config.yaml
encoder_arch: "vit"
encoder_norm: "layernorm_no_bias"
encoder_mlp_ratio: 2
encoder_head_dim: 64
encoder_positions: "learned"
epochs: 29.6
Rows from block 9 of the encoder, named by matrix and row number. Rows with one number belong to one attention dimension. Each number is 128 + 24 x the weight over its row's rms, rounded and kept within 0 to 255. All counts start at 0. After the name is the row's rms in percent of the matrix's.
# q: attention query, key and value (stacked) (encoder.blocks.9.attn.qkv.weight, 576x192, the q third), inputs 0-95
# k: attention query, key and value (stacked) (encoder.blocks.9.attn.qkv.weight, 576x192, the k third), inputs 0-95
q.136 101 [118 109 182 132 139 127 144 109 156 121 109 151 119 122 124 119 100  89 155 149 130 124 141  94 165 116  93  60 118 146 141  83 156  92 151 152 129 114 125 105 135 166 127 116 133  98 116 150 179 147  93 157 128 118 174 149 115 113 113 125 154 131 127  69 109 139 114 113 129 168 115 123 122 120 152 145 124 140 105 165 146  78 124 133 163 132 143 163 127 100 123 170  93 118 137 174]
q.137 090 [126 173 106 141  92  99 124 118  98 132 116 129 129 109 103 129 150 107 114 139 151 120 138 132 136 142  94  77 114 110 132 129 153  88 137 138 108  66 147 135 145 121 136 130 159 135 143 141 133 146 167 144 140 100 123 122 196 118 198 109 135  91 114 116 132 111 140 165 159 178 171 161 119 121 135 117 114 111 130 103 186 224 131 131 114 112 115 122 131 142 171 147 107 117 122 147]
q.138 109 [115 117 150 165 107 110 123 123 149 162 107 141 131 115  89  74 146 109 131 124  82  77 148 109 103 128 110 121 105 167 114  72 143 130 141 118 160 147 126 134  86 140 142 122 120 135 115 127 117 121  98 140 147 138 144 157 113 115  93 113 153 117 126 103 148 151 147 106 141 109  90 122 134 144 133 134 115 100 124 149 117  72 150 136 150 180 120 132  94 110 122 148 144 128 147 129]
q.139 084 [147 166 126 143 135 160 107  95 108 153 188 105 129 122 119 156 160 143 125 134 135  89 134 132 151 133 103  97  92 127 118 108 125 142  89 135 151 137 110 105  96  89 121 141  51 106 132 114 125 100 129 110 115 117 112 153 151 170 112 125 108 140 139 108 112 121 105 146 125 168 136 153 127 151 179 132 144 135 139 104 147 151 150  78 127 134 139 134 133 182 132 171 110 157 148 119]
q.140 097 [135 144  97 120 108  85 128 116 125 109  83 108 144 156 141 102 140 133 102 143 111 132  85 168 108 138 189 142 105 143 120 127 139 123 140 127 113 125 130 137 141 111 106 143 118 165 142  53 118 109 142 154 155 140 132 117 112 139 138 101 114 129 152 122 165 103 111 130 124 120 112 159 175 131 152  94 144 184 110 142 157 127 147 136 139 119 106 129 118 117 163 108 157 105 147 138]
q.141 099 [113  81 150 127 130 155 131 134 151 136 105 134 119 136 169  80 135 151 177 101  98 106 133 115 115 118 100  96  98 138 126  90 172 144 124 190 160 137  93 114 119 113 140  78 116 141  93 150 139 124  89 138 153 142  89 146  98 152 135 154 128 146 121 108  83 134 135 120 130  97 140 146 109 201 127 119  99 145 139 135 139 115 120 124 123 107 107 118 136 101 129 128 107 127 165 145]
q.142 093 [112 160 137 150  81 164 142 116 119 109 144  84 120 104 107 115 115 104 143 119 102 155 143 100 119 138 137 110 102 126  86 158 139 128 140 132 153  63 143 112 125 155 135 112 172 116 163 174 119 123 155 102 114 167 132 159 149 114 173  76 121 138 101 119 130 166 126 146 117 127 124 119  92 124 143 107  96  71 182 146 121 137 121  88 140 152 158 114 109 136 151 187  94 169 140 128]
q.143 102 [131 150 112 155  80 110 123 157 123 109 169 143 125 103  90 141 172 188 148 130 152  73 130 136  94  68  97 109 144 114 114 146 143 119 135  77  96 130  98 129 128 122 148 142 116 135 105 125  99 161 151 104 135 155 128 148 149 110 145 140 115 132 116 148 152 147 101 137 154 174 144 156 101 161 133 114  70  71 148 147 113 134  78 134 112 144  96 133 173 134 126 114 131 170 143  96]
q.144 085 [ 90 109 116 131 120 180 125 151 162  93 123 136 137 128 167 126 120 143 135 124 121 152 140 118 112 154  78 150 146 127 123 122  97 134 139 108 182 136 114 120 110 106 195 109  97 118 143 131 135 172 130 129 150 152 128 147 140 159 132 153 101 132  90 121  96 156 112 127 123 133 108  96 125 157 118 151 118  97 151  97 121 127  83 161 144 140 130 108 128 101 106 122  91 156 116  67]
q.145 090 [154 130 114 126  83 143 162 137 138 156 127 143  91 128 140 140 119 132 104 115 114 139 129  88 161 142 121 132 105 105 129 149 125 137 144 118 112  92 120 134 156 117 114  92 126 121 127  98 122 104 109 118 125 165 132 170  96 126 107  96 112 168 101 196 154 117 126 143  95 206 116 161 121 142 113 131 111 117 161 141 119 159 162  80 118 110  72 118  85 156 102 112 125 137 121  91]
q.146 111 [134 133 202 157 117 115 138 147 158  97 135 133 117  95  88 102 115 101 157 158 113 161 145 120  88 102  98  86  86 150 121 117 146 141  89 136 152 113 118 129  85 126 171 100 147 102 157 132 158 133 106 146 130 166  95 164 128 103 126 103 173 100 129  84 101 148  84 149 121 135 140 106 121 146 114 117 110 140 173 135 146 124 186 129 180 177  97 113 153 136 129 157 105 149 145 131]
q.147 087 [142 114 117 130 112 122 108 129 124 189 124 112 147 112 129 127 132 152 131  91 149 123 151 168  93 145 126 162 161 125 132 158 148 143 157 103 142 159 116 108 126 118 114 108 130 106 141 103 108 154 131 106 164  94 112  85 174  84 108  74  99 162  80 123 129 109 160 101 111 108  99 159 165 103 117 128 115 134 133 125 131 140 123 114 162 142 147 177  97  73  83 142 144 122 166 157]
q.148 104 [141 131 108 165 105 125 150 143  94  97 140  95 150 150 119 142 145 158 124 150 185 147 158 161 100 157 147 109 105 137 129 103 144 119 148 127 138 109 146 138  99 112 112 151 148 108 132 187 111 112 142 117  72 135 120 127 164 117 138 114 122 131 141 132 146 110 119 202 123 143 147 139 122 143 109  75 124 108 130 130  88 134  77 120 138 124 128  83  78 102 154  76 173 144 114  98]
q.149 110 [118 177  97 136 124 131 156 106 119 113 125 118 131 137 107 153 143 150  86 161 149 114 134 143 118 130 138 111 132  84 178 149 127 103 136 118  79  88 138 122 149 147 105 158 133 122 139 142 122 131 136 134 147 175 107 153 115 111 164 155 111  83 137 141 195 150 150 106 156 158 133 165 120 133 112 125 122 134 111 107 134 149 114 123 134 114 152  86 148 111 121 127 119 125 113 119]
q.150 115 [175 156 109 114 164  99 103 157  74 125 144 108 133 140  94 132 105 157 101 129 137 139 135 155  97 132 145 154 132 112 168 122 113 109 150  90 121 110 140 104 129 114 132 183 109 140 139 123 125 174 141 145 115 106 114 136 128 117 186 112  84 114 164 134 132 140 136 120 149 145  96 132 116 119 143 145 138 150 145  85 121 150 120 131 125 101  90 140 148 129 117 115 143 133 123  88]
q.151 090 [142  80 147 118 175 167 121 128 117 100 102 117 113 139 172 157  86 138 114 140  86 110 116 136 145 168 118 126 111 136 125 145 121 136  93 123 133 160  95 143 136 111 175 129 132 148 124 114 134 115  97 118 139 118  95 123  95 122 122 146 118  69 116 130 134 123 119 166 139 109 112 108 126 132 119 122 175 175 147 100 144  71 112 110 109  88  98 152 140 115 121 157 123  93 161 132]
q.152 088 [141 109 161 112 118 107 121 103 106  94 107 132 160 125  94 142 139 145  94 137 116 138 156 115 147 130 151 121  97 135 119 163 117  80  83 123 152 106 117 102  76  80 122 121 149  98 156 180 145 109 136  99 122 134 141 137 133 111 140 145 138  98  97 154 109 121 105 152 126 145 128 127 111 104 174 140 121 111 159 149 153  88  98 151 140 160 155 139 125 127 121  89 161 137 127 134]
q.153 103 [112 138 190 127 158 133 144 134 103 117 130 148  86 151 138  84 177 133 117 121  94 194 158 113 159 119 133 104 121 153 116 130 124 163 150  93 125 136 148  81 156 144 101 134 114 125 126 123  83 125 162 111 116 147 125 116  97 154 153 146 120  98 143 149 138  98 134 114  85 149 102  95 121 157 158 164 111 137 144  97 116  94 132 158 119 126  90 132 139  99 131  82 132  60  96 172]
q.154 097 [109 127 165  95 177 131 145 101 127 100  98 140 131 126 142 120 124  75 136 108 109 120 101  82 141 124  88 114 101 155 115 128 126 124 136 172  99 172 140  98 123 142 127  89 160 121  93 124 126  89 128 131 147 117 137 157 132 136 107 115 150  85 111  83 118 128 142 130  96  95 139  78 204 145 123 139 142 131 152 118 122 104 131 136 156 107 162 164  96 101 131 122 115 142 138 103]
q.155 111 [125 152 112 179 120 109 140 135 145  65 146 125 132 110 106 151 110 115 124 161  73  87 139  93 116  93  98 109 128 187  77  96 174  80 147 156 126 106 133  70 137 133 160 144 125 124 112 139 140 130 117 129 158 143 163 133 152 154 131 113 165 139 109 123  91 172 116 154 125 137 126 131 135 134 128 137 111  94 146 174 155 123 104 135 149 100 143 117  92 141 135 136 105 181 142 119]
q.156 087 [115  83 193 145 108 137 143 153 118 113 184 136 112 133 148  74 134 131 130 125  63 151 139  96 116 106 107 130 109 169 123  84 154  81 121 102 104 118 103 101 121 140 118 124 136 145 147 139 130 154  92 101 135 148 115 151 101 125 127  77 173 143 160 117 123 163 102  95 109 100 129 161 134 120 103 154 101 127 129 121 122  99 157 133 140 106 141 137 152 110 140 112 156  95 112 139]
q.157 133 [170 143  88 108 140 107 117 103 103 144 149  95 137 128 114 125 132 185 128 107 168 153 126 173 125 148 162 123 163  62 121 157 110 142 103  71 116 144  86 113 172 126 133 146 106 156  96 109 119 133 148 142 150 101 130  86 140 114 151 126 103  94 130 140 171 113 148 109 147 124 157 101 130 111 146 133 152 158 124 105 105 135 135 148 111 128 113 142 154 107 126  62 162 124 141 144]
q.158 092 [126 111 167  89 122  94 133 118  99 168 114 105 111  88 115 101 144 177 110  98 111 142 141 157 132 119 150 147 195  97 185 149 127 153 102 101  99  78  76 167 181 107 110 136 125 139 107 139 113 135 138 140 111 123 101 144 150 106 124 126 132  62 163 137 148 101 131 113 134 143 126 149 103 117 136 131 173 137 140 140  98 124 151 133 139 130 141 109 118  93 115 102 144 123  96 129]
q.159 107 [126 107 133 118 167 138 127 143 169 146 120 119 142 117 168 122  82 125 143 151 159 124 171 150 114 172 147 131 145 125 157 131  69 168 146 107 152 151 153 141 143 143 132 162 136 143  94  92 108 153 137 132 148 153 138 100 125 139 108 121  97 103 131 166 159 127 144 101 125 115 124 140 154  87 164 131 103 147 103 117 124  83 156 164 119  91 117 131 159 110 107 126 156 136 129 127]
q.160 097 [102  63 202 125 136 142 115 132 139 131  83 144 122 124 146 114 110 111 148 101 100  96 117 123 125 150 145  89 106 107 147 129 114 126 120 161 146 142 110 146  97 152 156  87 105 118 158 135 133 127 130 114 128 142 124 109 137 122 109  80 125 133 171 130 117 111 119 106 157 131 103 155 138 142 144 151 111 125 121 124 134  88 102 136 130 131 157 138 104 107 150 148 149 129 123 134]
q.161 111 [ 91  90 170 143 148 138 125 157 165 124 112 135 125 133 176 110  93 122 158 107 105 151 104  98 114 120 122 125 134 137 125  96  98  87 142 183 137 126 163 116 142 128 105 108 119 128 108 159 132  85  73  98 147 147 164 127 121 141 102 110 144 138  75  91  92 118 127 110  68 119 135 106 112 118  89 140 135 148 135 139 141 127 136 129 147 126 118 132  79 131 132 146 146 161 120 152]
q.162 092 [173 148 146 111 135 134 131 161 127 125  84 175 143 111 158 143 130 146 107 143 133 123 101  94 143  89  96 147 111 129 162 151 110 145 135 114 112 125 104  91 128 133 174  98  71 125 149 165 126  93 111 128 168 165 146 129 109 159 121 127 149 106 100 114 101 118 118 130 117 122 117 116 170 145 136 153 130 101 132 133  86 105 133 107 130 156 125  96 134 135 169 111  90 201 138  85]
q.163 085 [170 126 108 143 150 107 101 104 136 192 157 128 113 105 141 127 121 141 107 109 129 137 115 171 139 102 131 107 109 127 121  99 145 174 109  87  99 162 178 134 129 120 140 143 125 124 124 140 115 152 129 132 124 110  87 113 130 126 131 167 149 126 184 161 148 107 159  85 105 124 139 130 117  81 145 110 129 151 106 127 139 102 166 158 121  94 126 133 130 157 104 117 150 155 113  92]
q.164 105 [131 124  70 131 115 157 118 114  66 150 134 118 121 125 153 155 148 141 136 104 147 132  92 128 135 162 151 139 132  61 141 131 133 100 122 134 149 152 153 113 146  93 116 130  92  97 119 110 119 128 147  83  92 128 129 129 172 146 170 141 150 136 127  93 135 105 154 133 147 120 121 108 145 110  73 146 178 136 109 133 116 127 134 147  99  90 107 160 149 108 106 124 139 110 144 116]
q.165 154 [149 126 119 127 118 102 106 100 102 158 134 148 128 140 143 121 146 165  89 122 139 134 123 183 150 174 170 167 114 105 151 157 116 146 140 107 118 136 148 137 150 104  85 177 127 150 106 120 116 127 148 111 145 118 127 113 117 122 155 104 102 107 154 141 144 116 156 113 139 131 162 128 129  92 118 122 168 157 116  66  60 161 152 165  90 114 107 129 163  81  98  95 152 112 110 144]
q.166 115 [157 141 114 103 158 125 140 106 110 100 161 126 125 114 110 121 151 130 103 141 130 152 127 180  95 138 181 157 123 126 122 118 134 108 112  90 113 102 119 129 141  91  92 165 141 138 121 130 106 155 139 133  87 101 117 135 135 109 195 140  75 115 169 136 150 141 104 168 131 143 139 111 119 135 191 136 131 148  96 118 138 143 147 132 104 115  88 126 147 134 105 116 138 122 115 117]
q.167 088 [105  98 108 110 157  89 106 128 154 118 115 141  67 143 120 158 125  89 130 116 111 142 101 132 116 118  99 129 114 154 105 134 149 157 116 116 139 148  74 118 134 115 115 122 156 102 121 112 111 110 125 104 126 116 152  93 100 149 123 121 148 142 121 114  93 116  91 146 104  95 121 116 131 152 124  90 120 131 151 137 154 145 118  93 117 150 119 153 155 224 127 133 108 166 136 133]
q.168 099 [121  99 167 186 143 125 145  97 131 114  98 157  81  89  86 106 133 136 109 143  91 125 162 129 137 137 150 114 109 149  94  82 114 147 121 171 149 138 160 143 100 101 117 134 136 114 139 122  99 120 120 139 135 122 119 140 136 142  92 102 127 130 108 119 104 160 108 151  98  89 109 136 110 143 147 117  79 153 133 123 138 113 180 111 121 167 127 133  84 143 127 165 148 142 117 144]
q.169 095 [120 110 132  99 163 180  89 138 145 134 110 157 145 112 158 135 113 106 134 165  76 141 157 153 118  98 107 114 135 155 120  93 102 132 132 137 180 114 146 141  97 120 130 109 143 130 132 126 158 102 104 101 154 105 156  98 122 178 142 108 120 160  96 117  92 159 130 124 129 117 130 168 145 103 132  90 170 129 115 180 124 105 163 122 106 131 162 128 104 159 113 153 154 108 122 148]
q.170 088 [145 141 137 105 147 133 156 154 136  99 152 129 129 135 119 121 144 148 113 150 162 117 135 150 107 121 151 146 109  95  94 166 127  92  88 123 112 110 104 155 152 137 130 167 111 161 130 155 122 176 129 143 131  93 111 138 157 122 155  72 109 196 122 186  96  98  99 169 151 147 127 105 121 131 181 135 123  85 170  88  92 144 109 165 101 103 127 132 127 140 144 116 128 141 125 108]
q.171 098 [133 140 160 135 131 148 104 127 127 136 114 170 162 142 148 113 150 125 149 143 114 119 124  97 173 152 126  93  98 135 108 118  99 151 165 136 184 140 150  86 105 125 144  88 129 120 141 153 136 114  90 150 197 176 101 123 143 148  63 131 126 110  97 124 106 112 177  92  91 114 126 138 123 117 120  88 150 126 115 144 132  83 108 142 130 130 127 157 110 120  84 109 133 130 101 149]
k.136 120 [104 130 137 150 105 113  84 131 132 169 147 104 114 123 156 163 130  83 146 106 136 136 151 139 140 118  93 121 106 110 118 172 123 126 114 149  86  94 134 118 101 123 126 135 132 105 145 146 160 128 129  98 137 132 123 101 134 172 125 100 133 112  78 140 131 147 110 133 111 113 119 109 122 146 167  72 102 138 107 155 128 117 137 153 117 117 144 155 173 140 133 157 130 121 135 143]
k.137 118 [127 159 133 177 101  98 165 119 102 119 158 109 137 139 118 170 158 122  94 157 151 114  98 133  63 123 104 131 106 142 106 102 148  97  78 100 116 144 113 141  96 136 160 146 159 120  94 156 144 152 132 166 117 145 118 143 179 120 146  97 134 108 113 124 134 107  65 136 129 167 130 184 104 105 131 128 109  87 146 124 118 113 102 132 133 129 166 109 117 124 119 150 125 118 101 124]
k.138 110 [ 94 118 121 100 158 137  94 158 134 178 127 133 109 102 132 108 119 150 107  79 114 128  95 139 174 139  91 147 166 126 164 196  92 151 144 114 136 139 132  87 128 157 154 142 106 131 136 122 144  95 111 114 148 118 140 115 130 194 132 159 145 118 124 133 128 133 171  90 151  97 123 109 165 145 151  99  95 129 119 156 152 111 120 130 104 125 140 138 129 162 146 108 137 126 131 170]
k.139 091 [125 130 154 156  97  93 164 101 125 163 140 139 123 141 110 100 132 137 147 127 124  87 157 117 108 113 128 120 130 127 140  76 148 115 130 153 135 127 134 164 140  82 134 134 110 135 140 106 143 148  79 122 148 134 157 145 166 116 125 109 195 152  76 131 135 155 102 137 136 121 142 110 146 133  93  65 119 120 141 116 147 150 116 114 149 138 122 133 119 154 116 153  99 147 141 147]
k.140 086 [136 140 147 122  87 124 151  86 142 113 107 143 113 116 153 132  85 113  90 142  98 140 151 103 122 124 152  88 109 153 141 123 153 127 142 142 129 118 138 111  97 126 105 137 167 133 118 125 165 123 176 148 120 168 108 125 128 116  87  96 129 154 145 147 113 122 151 127 150 133 145 128 140 105 132 199 113 120 106 193 102 165 105  86 117  89 101 149 114 136  68 159 157 132 159 111]
k.141 107 [120 117 107  75 149 166 113 139 138 171 125 121 117 120 170 155 118 134 127  89 128 124 129 122 137 150 118 127 145 111 128 193 112 190 182  78 145 123 119 114 124 140 146 163 101 134 114  97 116 123 124  88 128 116 125 127 105 187 162 154 118 129 107 149 127  76 178 131 117 110 108  95 142 130 114 102 128 154 149 108 164 143 169 143 122 114 127 173 154 115 114 118 113  96 103 151]
k.142 097 [108 118 160 165 130 113 107 140 113 149 165 102 108 163 138 143 139 137 154 131 100  81 133 147  99  75 136 162 107  79  69 159 162 104  76 115 102  84 122 128 133 106 148 118 156 113 148 115 121 126 171 163 120 128 111 144 164 113 142  99 135 123  98  92 150 141 110 102 125 157 158 170  97 117 113  72 108 115 114 148 131 144 139 181 135 146  87 101 144 127 170 158 105 129 126 149]
k.143 106 [145 173 119 147 142 106 118  84  99 118 138  96 131 164 105 105 169 162 115 162 161 147 108 138 100 153 150 144 143 124 153 111 146 131 117 115 138 124  89 139 135 127 111 146 134 120 116 151 108 122 154 147  82 101  84 115 125 115 139 105 120 117 141 172 133  93 152 135 158 141 142 130  99 122 112 106 130 121 184  98 115 145  95 141  69 119 117  84 162  54 104 131 139 146 108  90]
k.144 139 [156 135  88  89 156 130 121 113 102 144 111 110 123 135 137  79 144 152 111 108 122 157 141 161 145 160 133 155 154 119 160 160  95 170 167 120 145 125 154 113 132 139 100 147 102 159 106 133 134 134 128 138 113 113 155  69 112 126 152 148 105  92 160 160 143 129 159 130 126 120 118  79 131 117 131 100 175 168 133 116 130 121 141 118 103 102  79 146 146  97 102 102 139 114 108 120]
k.145 112 [160 136  78  97 178 108 142 127  96 128 111 115 107 109 171  84  87 144  99 115 122 136 118 156 166 105 158 139  91 118 157 149 122 148 147 144 138 149 109 104 155 144  87 141 102 129 104 139  97 137 149 112 143  96 178 105 118 169 123 172 129 114 140 138 139 102 152 117 125 102 122 101 155 119 137 133 164 178 128 108  99 105 139 137 126 138 112 150 146 147 114 100 120 113  93 132]
k.146 122 [156 115 100 100 127 157 103 117 120 185 162 126 112 136 137 145 142 151 141 100 149 133  94 174 134 131 127 143 153  78 122 194 114 148 121  91 150 128 149 139 136  88 146 168 111 142 109 121 137 136 100 145 118 147 125  86 143 183 134 158 106 111 139 128 171  93 151 116 138  79 135 160 123 106 139  61 107 142 148 125  77 141 174 164 140 125 123 164 161 158 140  82 132 140 119 161]
k.147 104 [101 122 123 126 112 129 112  98 173  94 114 111 133 137 163 111 103 131 140 168 109 172 133 132 123 151 123 120 156 120 155 120 125 171 166 101 171 165 128 112 107 147 133  81  81 126 143  87 129 103 103 131 136 111 137 124 134 164 118 149 137 129  90 106 104 122 195 119  90 138 144 102 126 104 108 169 109 169 109 153 124 111 163 135 122  99  85 144  97 122  79 136 134 144 161 123]
k.148 109 [144 159 150 130 127 138 166  82 105 121 115 111 145 138 126  82 134 149  67 149 146 137 108 171 118 157 167 166 105 131 122 128 131 125 133  99 152 135 148 154 137  96 108 142 132 145  65 112 122 136 168 123 125 109  98 125 110 102 132 145 119 121 179 163 158 133  78 181 118 164 138 126 140  92 118 113 173 115 129  93 105 112  93 153 117 124  89 141 116 102 140 111 138 131 111 119]
k.149 142 [115 160 149 143 112 116 160 118 120  75 116 140 140 127  87 136 152 126 130 180 129 120  89 110 147 127 116  96 110 154 101 101 153  74 109 128 140 116 113 154 127 112 154  98 157 126 116 159 121 135 132 152 135 145 104 181 139  66 149 118 136 167 142 118 117 179 103 145 166 143 161 169 129 136 105 138 126 121 159 111 122 170 115 117 138 138 131 103 119 108 132 147 119 154 144 134]
k.150 134 [150 146 138 145 157 122 177 119  81 108 118 121 176 149 146  82 152 144 111 134 134 137 140 130 124 158 177 129 134 100 138  98 142 130 102  99  98 154 118 148 153  90  91 141 109 155 104 126  94 169 157 127 106 123 147 111 111  89 125 136 120 103 145 131 129  81 111 140 126 158 118 109 141 107  77 103 181 140 133  91 110 127 109 124  83 105  78 137 149  91  91 116 136 128 109 120]
k.151 080 [140  81  94 109 110 148 130 137 124 133 116 157  78 161 114 157 137 129 118 128 102 144 143 106 120 123 103 166 112 126 137  98 122 111 167 116 124 122 105 130 103  94 139 170  94 122 108  83 101 128 109 161 143 152 183 120 132 151 145 106 112 113 171  90  97 121 159 166 144 131 143 144 131 111  97  92 122 118  90 111 127 159 130 138 134 129  74 120 117 112  94 149  93 114  92 139]
k.152 128 [ 86 152 148 150 128  97 139 121 110 132 176 157 144 103 116 143 167 110 132 166 128 122 119 119  91  69  97 119 113 125 114 155 131 119 135 132 115 110  76 151 107 103 142 164 140 109 154 140 115 151 108 150  99 157 131 128 140 115 105 140 151 149 121 124 119 162  78 140 141 130 144 166  92 154 149 116 102  77 120 135 157 141 117 155 161 131 148 123  87 141 169 142  82 160 137  76]
k.153 141 [141 125 133  89 143 153 110 110 121 194 142 120 123 155 137 114 147 127 122 128 132 147 112 176 142 157 162 170 149  48 104 180 101 134 142 116 127 135 134 149 154  85 104 177 109 147 115 120 109 125 124 125 129 100 119 122 107 153 128 166  85 115 162 123 149 117 127 134 136 117 104 111 138 118 133  87  96 145 142 120 117 126 170 140 103 127 117 140 136 117  82 100 162  92 115 163]
k.154 102 [111 122 118 128 160 141  80 144 128 181 129 130 125  97 140 145 142 120 126  77 128 130 143 127 117 140  93 117 124 104  84 163  96 190 127 133 113 134 152 111 103  94 139 116 171 108 138 130 160 171 117 124 135 107  84 130 123 145  89 138 169 149  90 131 109 116  89 135 132 119 131 121 119 136 152  65 112 164 142 147  98 127 102 127 137 168 124 159 131 178 168 147 129 129 104 121]
k.155 089 [124 144 113 151 142 141  85 127  88 140 156  98 120 112 128 159 148  95 143  87 131 137 143 151 130  94 123 101  67 150  91 140 117  83 118 108 139 103 107 164  94  97 101 146 180 127 151 129 118 135 141 136 151 109 108 100 125 143 162  99 161 135  99 153 121 132 106 113 153 159 166 139 104 151 147 144 139 105 157 153 130 131 154 120 145 106 129  92 145 116 175 131 117 159 153 122]
k.156 085 [146 107 143 104 141 137 130 174 137 177 135 128 102 125 158 106 116  90 125 108 146 136 109 140 137 138 154 131 108 143 127 121 107 120 159 115 133 129 143 131 104 107 133 126 127 167 119 132 131 148  91 148 170  90 105 150 108 167 147 146 107 152  83  84 147 118 144  99 119 139 115 110 125 177 131 103 103 156 132 153 124 124 131 115 162 137 116 129 121 126 136 124 105 106 127 185]
k.157 112 [137 173 140 169  94 111 143 106 115  84 133 123 131 126  93 129 118 150 143 162 130 105 127  75 120  83 112 113 124 172 113  82 172  94 125 136 145  99 127 141 119 139 133  72 146 127 107 166 139 139 133 143 125 119 105 163 164  93 107  82 156 107 131  92 101 129 105 158  93 141 135 151 118 143 109 175 134  95 113 138 125 118 113  90 143 168 172 127 107 137 109 152 119 139 140  92]
k.158 090 [159 136 157 127 120 170 132 182 109 190 154 119 131 156 122 131 140 128 138 153 149 139 130 137 154  98 158 114 109 133  97  95 166  99 103 132 108 155 114 131 132 158 150 138 134 127  88 146 121  88 126 120 129 149 107 132 136 116 124 140 151 131 123 106 154 161 107 120 104 126 157 129 131 129 132  83 112  94  91 131 127 126 114  90  90 111 151 127 118  95 150 153 125 137 101 166]
k.159 104 [145 134 152 113 134 121 125  99 145  91 172 149 103 145  95 124 125 105 116 148  77 102 127  93 129 100 116 123 133 132 133 115 127 113  86 166 157 128 122 129  97 141 156 125 156 131 162  95 167 143 100 162 102 157 135 151 118 119  91 114 122 128  93 134 126 151 125 131 127 132 123 151  70 141 151  94  80 110  92 165 129 131 119 117 161 188 167 132 136 157 140 142 120 186 142  98]
k.160 114 [104  96 111 110 129 149 100 145 181 148 135 153  92 134 133 159 105 109 130 127 117 138 104 149 113 129 149 168 164  97 138 176  78 143 141 134 132 103 126 105  89 115 128 169  98 136 103 105 118 120 105  85 116 143 135  95 100 153 106 159 155 113 111 128 128 106 137  72 110 104  97 110 143 147 133  67 128 167 106 160 123 140 131 135 129 158 186 163 124 185 123 128 145  94 119 135]
k.161 100 [103 153 131 111 150 146 112 161 134 186 134 148  79 106 155 175 104 106 153 120 125 128 109 125 137  90 100 128 125 128 117 161 110 195 141 138 125 161 115 139 130 157 161 153  98 106 120 104  91 123 120 128 172 103 161 119 103 147  94 161 122 107 114 121 133 128 154 101 140 100 149 141 106 128 152 105 121 149 124 154 118 107 133 128 141 124 158 104 142 162 152 130 100 125 146 154]
k.162 113 [108 101  74 122 163 139 119 101 125 137 126 101 101 113 158 119 122 117 115  69 110 145 132 153 105 114 152 153 158  92 153 170  71 194 142 108 128 134 126 128 171 126 136 127  98 115 120 129 128 107 119  86 136  98 153 115  90 148 134 167  97 133 111 169 124  78 149 104 113 104 101  94 142 150 159 106 130 180 144 108  89 122 155 111 116 139 110 155 140 102 100 107 146  95 100 157]
k.163 087 [118 152 147 160 128  99 119 121 166 101 129 129 152 120  91 129 133 110 131 113 176 126 190 116 139  90 156 137 118 101  95  92 128  87 149 135  96 138 143 148 142 130 114 121 107 118 139 147 151 114 111 149 110 108 102 163 117  76 102  95 158 175 133 128 121 101 141 143 130 123 124 144 132 142 130 143 138 125 143 102 173  89 122 119 134 112 163 127 128 118 131  87 145 157 170 130]
k.164 102 [150 175 100 166 131 118 191 137 140  61 124 118 150 107  89 137 135 128 107 187 130  83 143 121 120 153 140 136 127 169 115  91 136 123 156 131 105 110 120 130 149 132 130 106 110 140 173 151 148 134 168 126 106 120 122 182 125 124 164 116 128 149  97 148 150 132 161 166  95 120 154 116 149 118 108 179 173 119 133  85 116 142 100 121  92 116  96 119  71 111 142 118 141 119 173  76]
k.165 107 [128 133 174 158  97 102 120 125 140  90 123 128 121 112  83 100 163 113  86 165 172  83 115 141 110 182 119 102 141 116 128 110 170  96 152 133 154 106 120 150 104 132 153 114 142  89 149 185 155 133 116 139 148 157  95 162 186  80 122 149 137 147 138 127  93 148 130 163 108 155 115 144 143 125 166 140 137  99  93  97 101 126 132  99 132 115 126 140  78  98 157 174 159 107 143 113]
k.166 107 [160 131 163 113 129 143 158 118 102  88 109  85 138 110 116  97 138 149 106 148 143 143  93 120 110 168 146 142 137  92 134 138 161 138 126  94 106 169 156 142 149 122  91 127 151 140  71 114 153 125 138 138 110 117 112 158 112 103 155 131 136 145 168 153 139 112 107 130 125 136 162 127 182 102  95 129 149 135 126 111 125  95 110 152 119 116 105 116 128  91  93 151 169 134  89 112]
k.167 095 [ 80 140 147 122 127  94 134 152 132 163 118 138 115 142 129 116 133 121 120 135 130 120 103  89 109 119  82 108 122 175  82 130 142  99 139 165 125 120 104 158 113 140 115 113 131 109 194 134 129 131 132 114 175 131 129 161 161 141 117 111 156 131  89 128  96 127 122 109 146 142  95 154 133 126 103 136 106 109 131 206 148 139 129 106 126 128 139 136 129 163 129 119  89 124 164 117]
k.168 095 [150  99  83 118 159 162 112 166 163 172 116 118  89 181 157 132 142 117 127 146 154 142 161 144 140 114 182 135 175 123 150 169  98 168 109 126 139 146 148 108 112 133 145 130 130 108 135 146 105 142 133 123 133 113 138 152 125 156 144 163 113  89 142 126 119 128 160  96 149 109 123 124 146 134 111  58  83 109 142 199 150 112 144 157 139 114 165 136 180 158 123 133 137 142 122 133]
k.169 094 [131 150 116 132 109 114  82 180 146 136 166 120 101 134 144 143 156 122 157 131 100 127 109 124  72 110 121 173  97 127 139 118 147 134 150 130 114 175  94 123 121 124 132 110 127 126 144 129 115  75 112 145 159 128 146  89 133 164 118 145 140  92 106 139 108  65 166  86 121  95  94 120 100 142 138 110 115 118  75 140 153 117 114 132 153 128 143 144 103 149 132 115  79 109 112 169]
k.170 085 [134 106 133 132 154 143 139 120 118 150 107 164 145 150 146 130 119 107  96 126 103  98 139 117 115  84 141 119 111  99 157  82 159 149 122  94 140 135 174 140  75 129 133 104 148 167  76 129  94 124 154 127  82 140 151 131 119 112 120 220 130 153 138 120 116 121 198 120 135 158 111 148 149 112 127 126 166 132 129  88 153 152 119 123 118 132 149 160 115 104 145 122 125 133 140 137]
k.171 097 [148 122  81 123 131 145 102 146 168 129 139 133 128  96 149 100 109 131 170  90 103 120 127 156  98 124 105 112 119 103 127 194  85 105 130 123 145 124 132  85 137 128  88 128 114 117 145 131 100 137 143  72 116 133 122 110 108 184 138 154 137 147 106 153 115 125 146 119 132 142 120 137  84 119 135 159  86 147 158 123 130 130 168 101 156 105 124 118 154 107 137 135  89 128 159 170]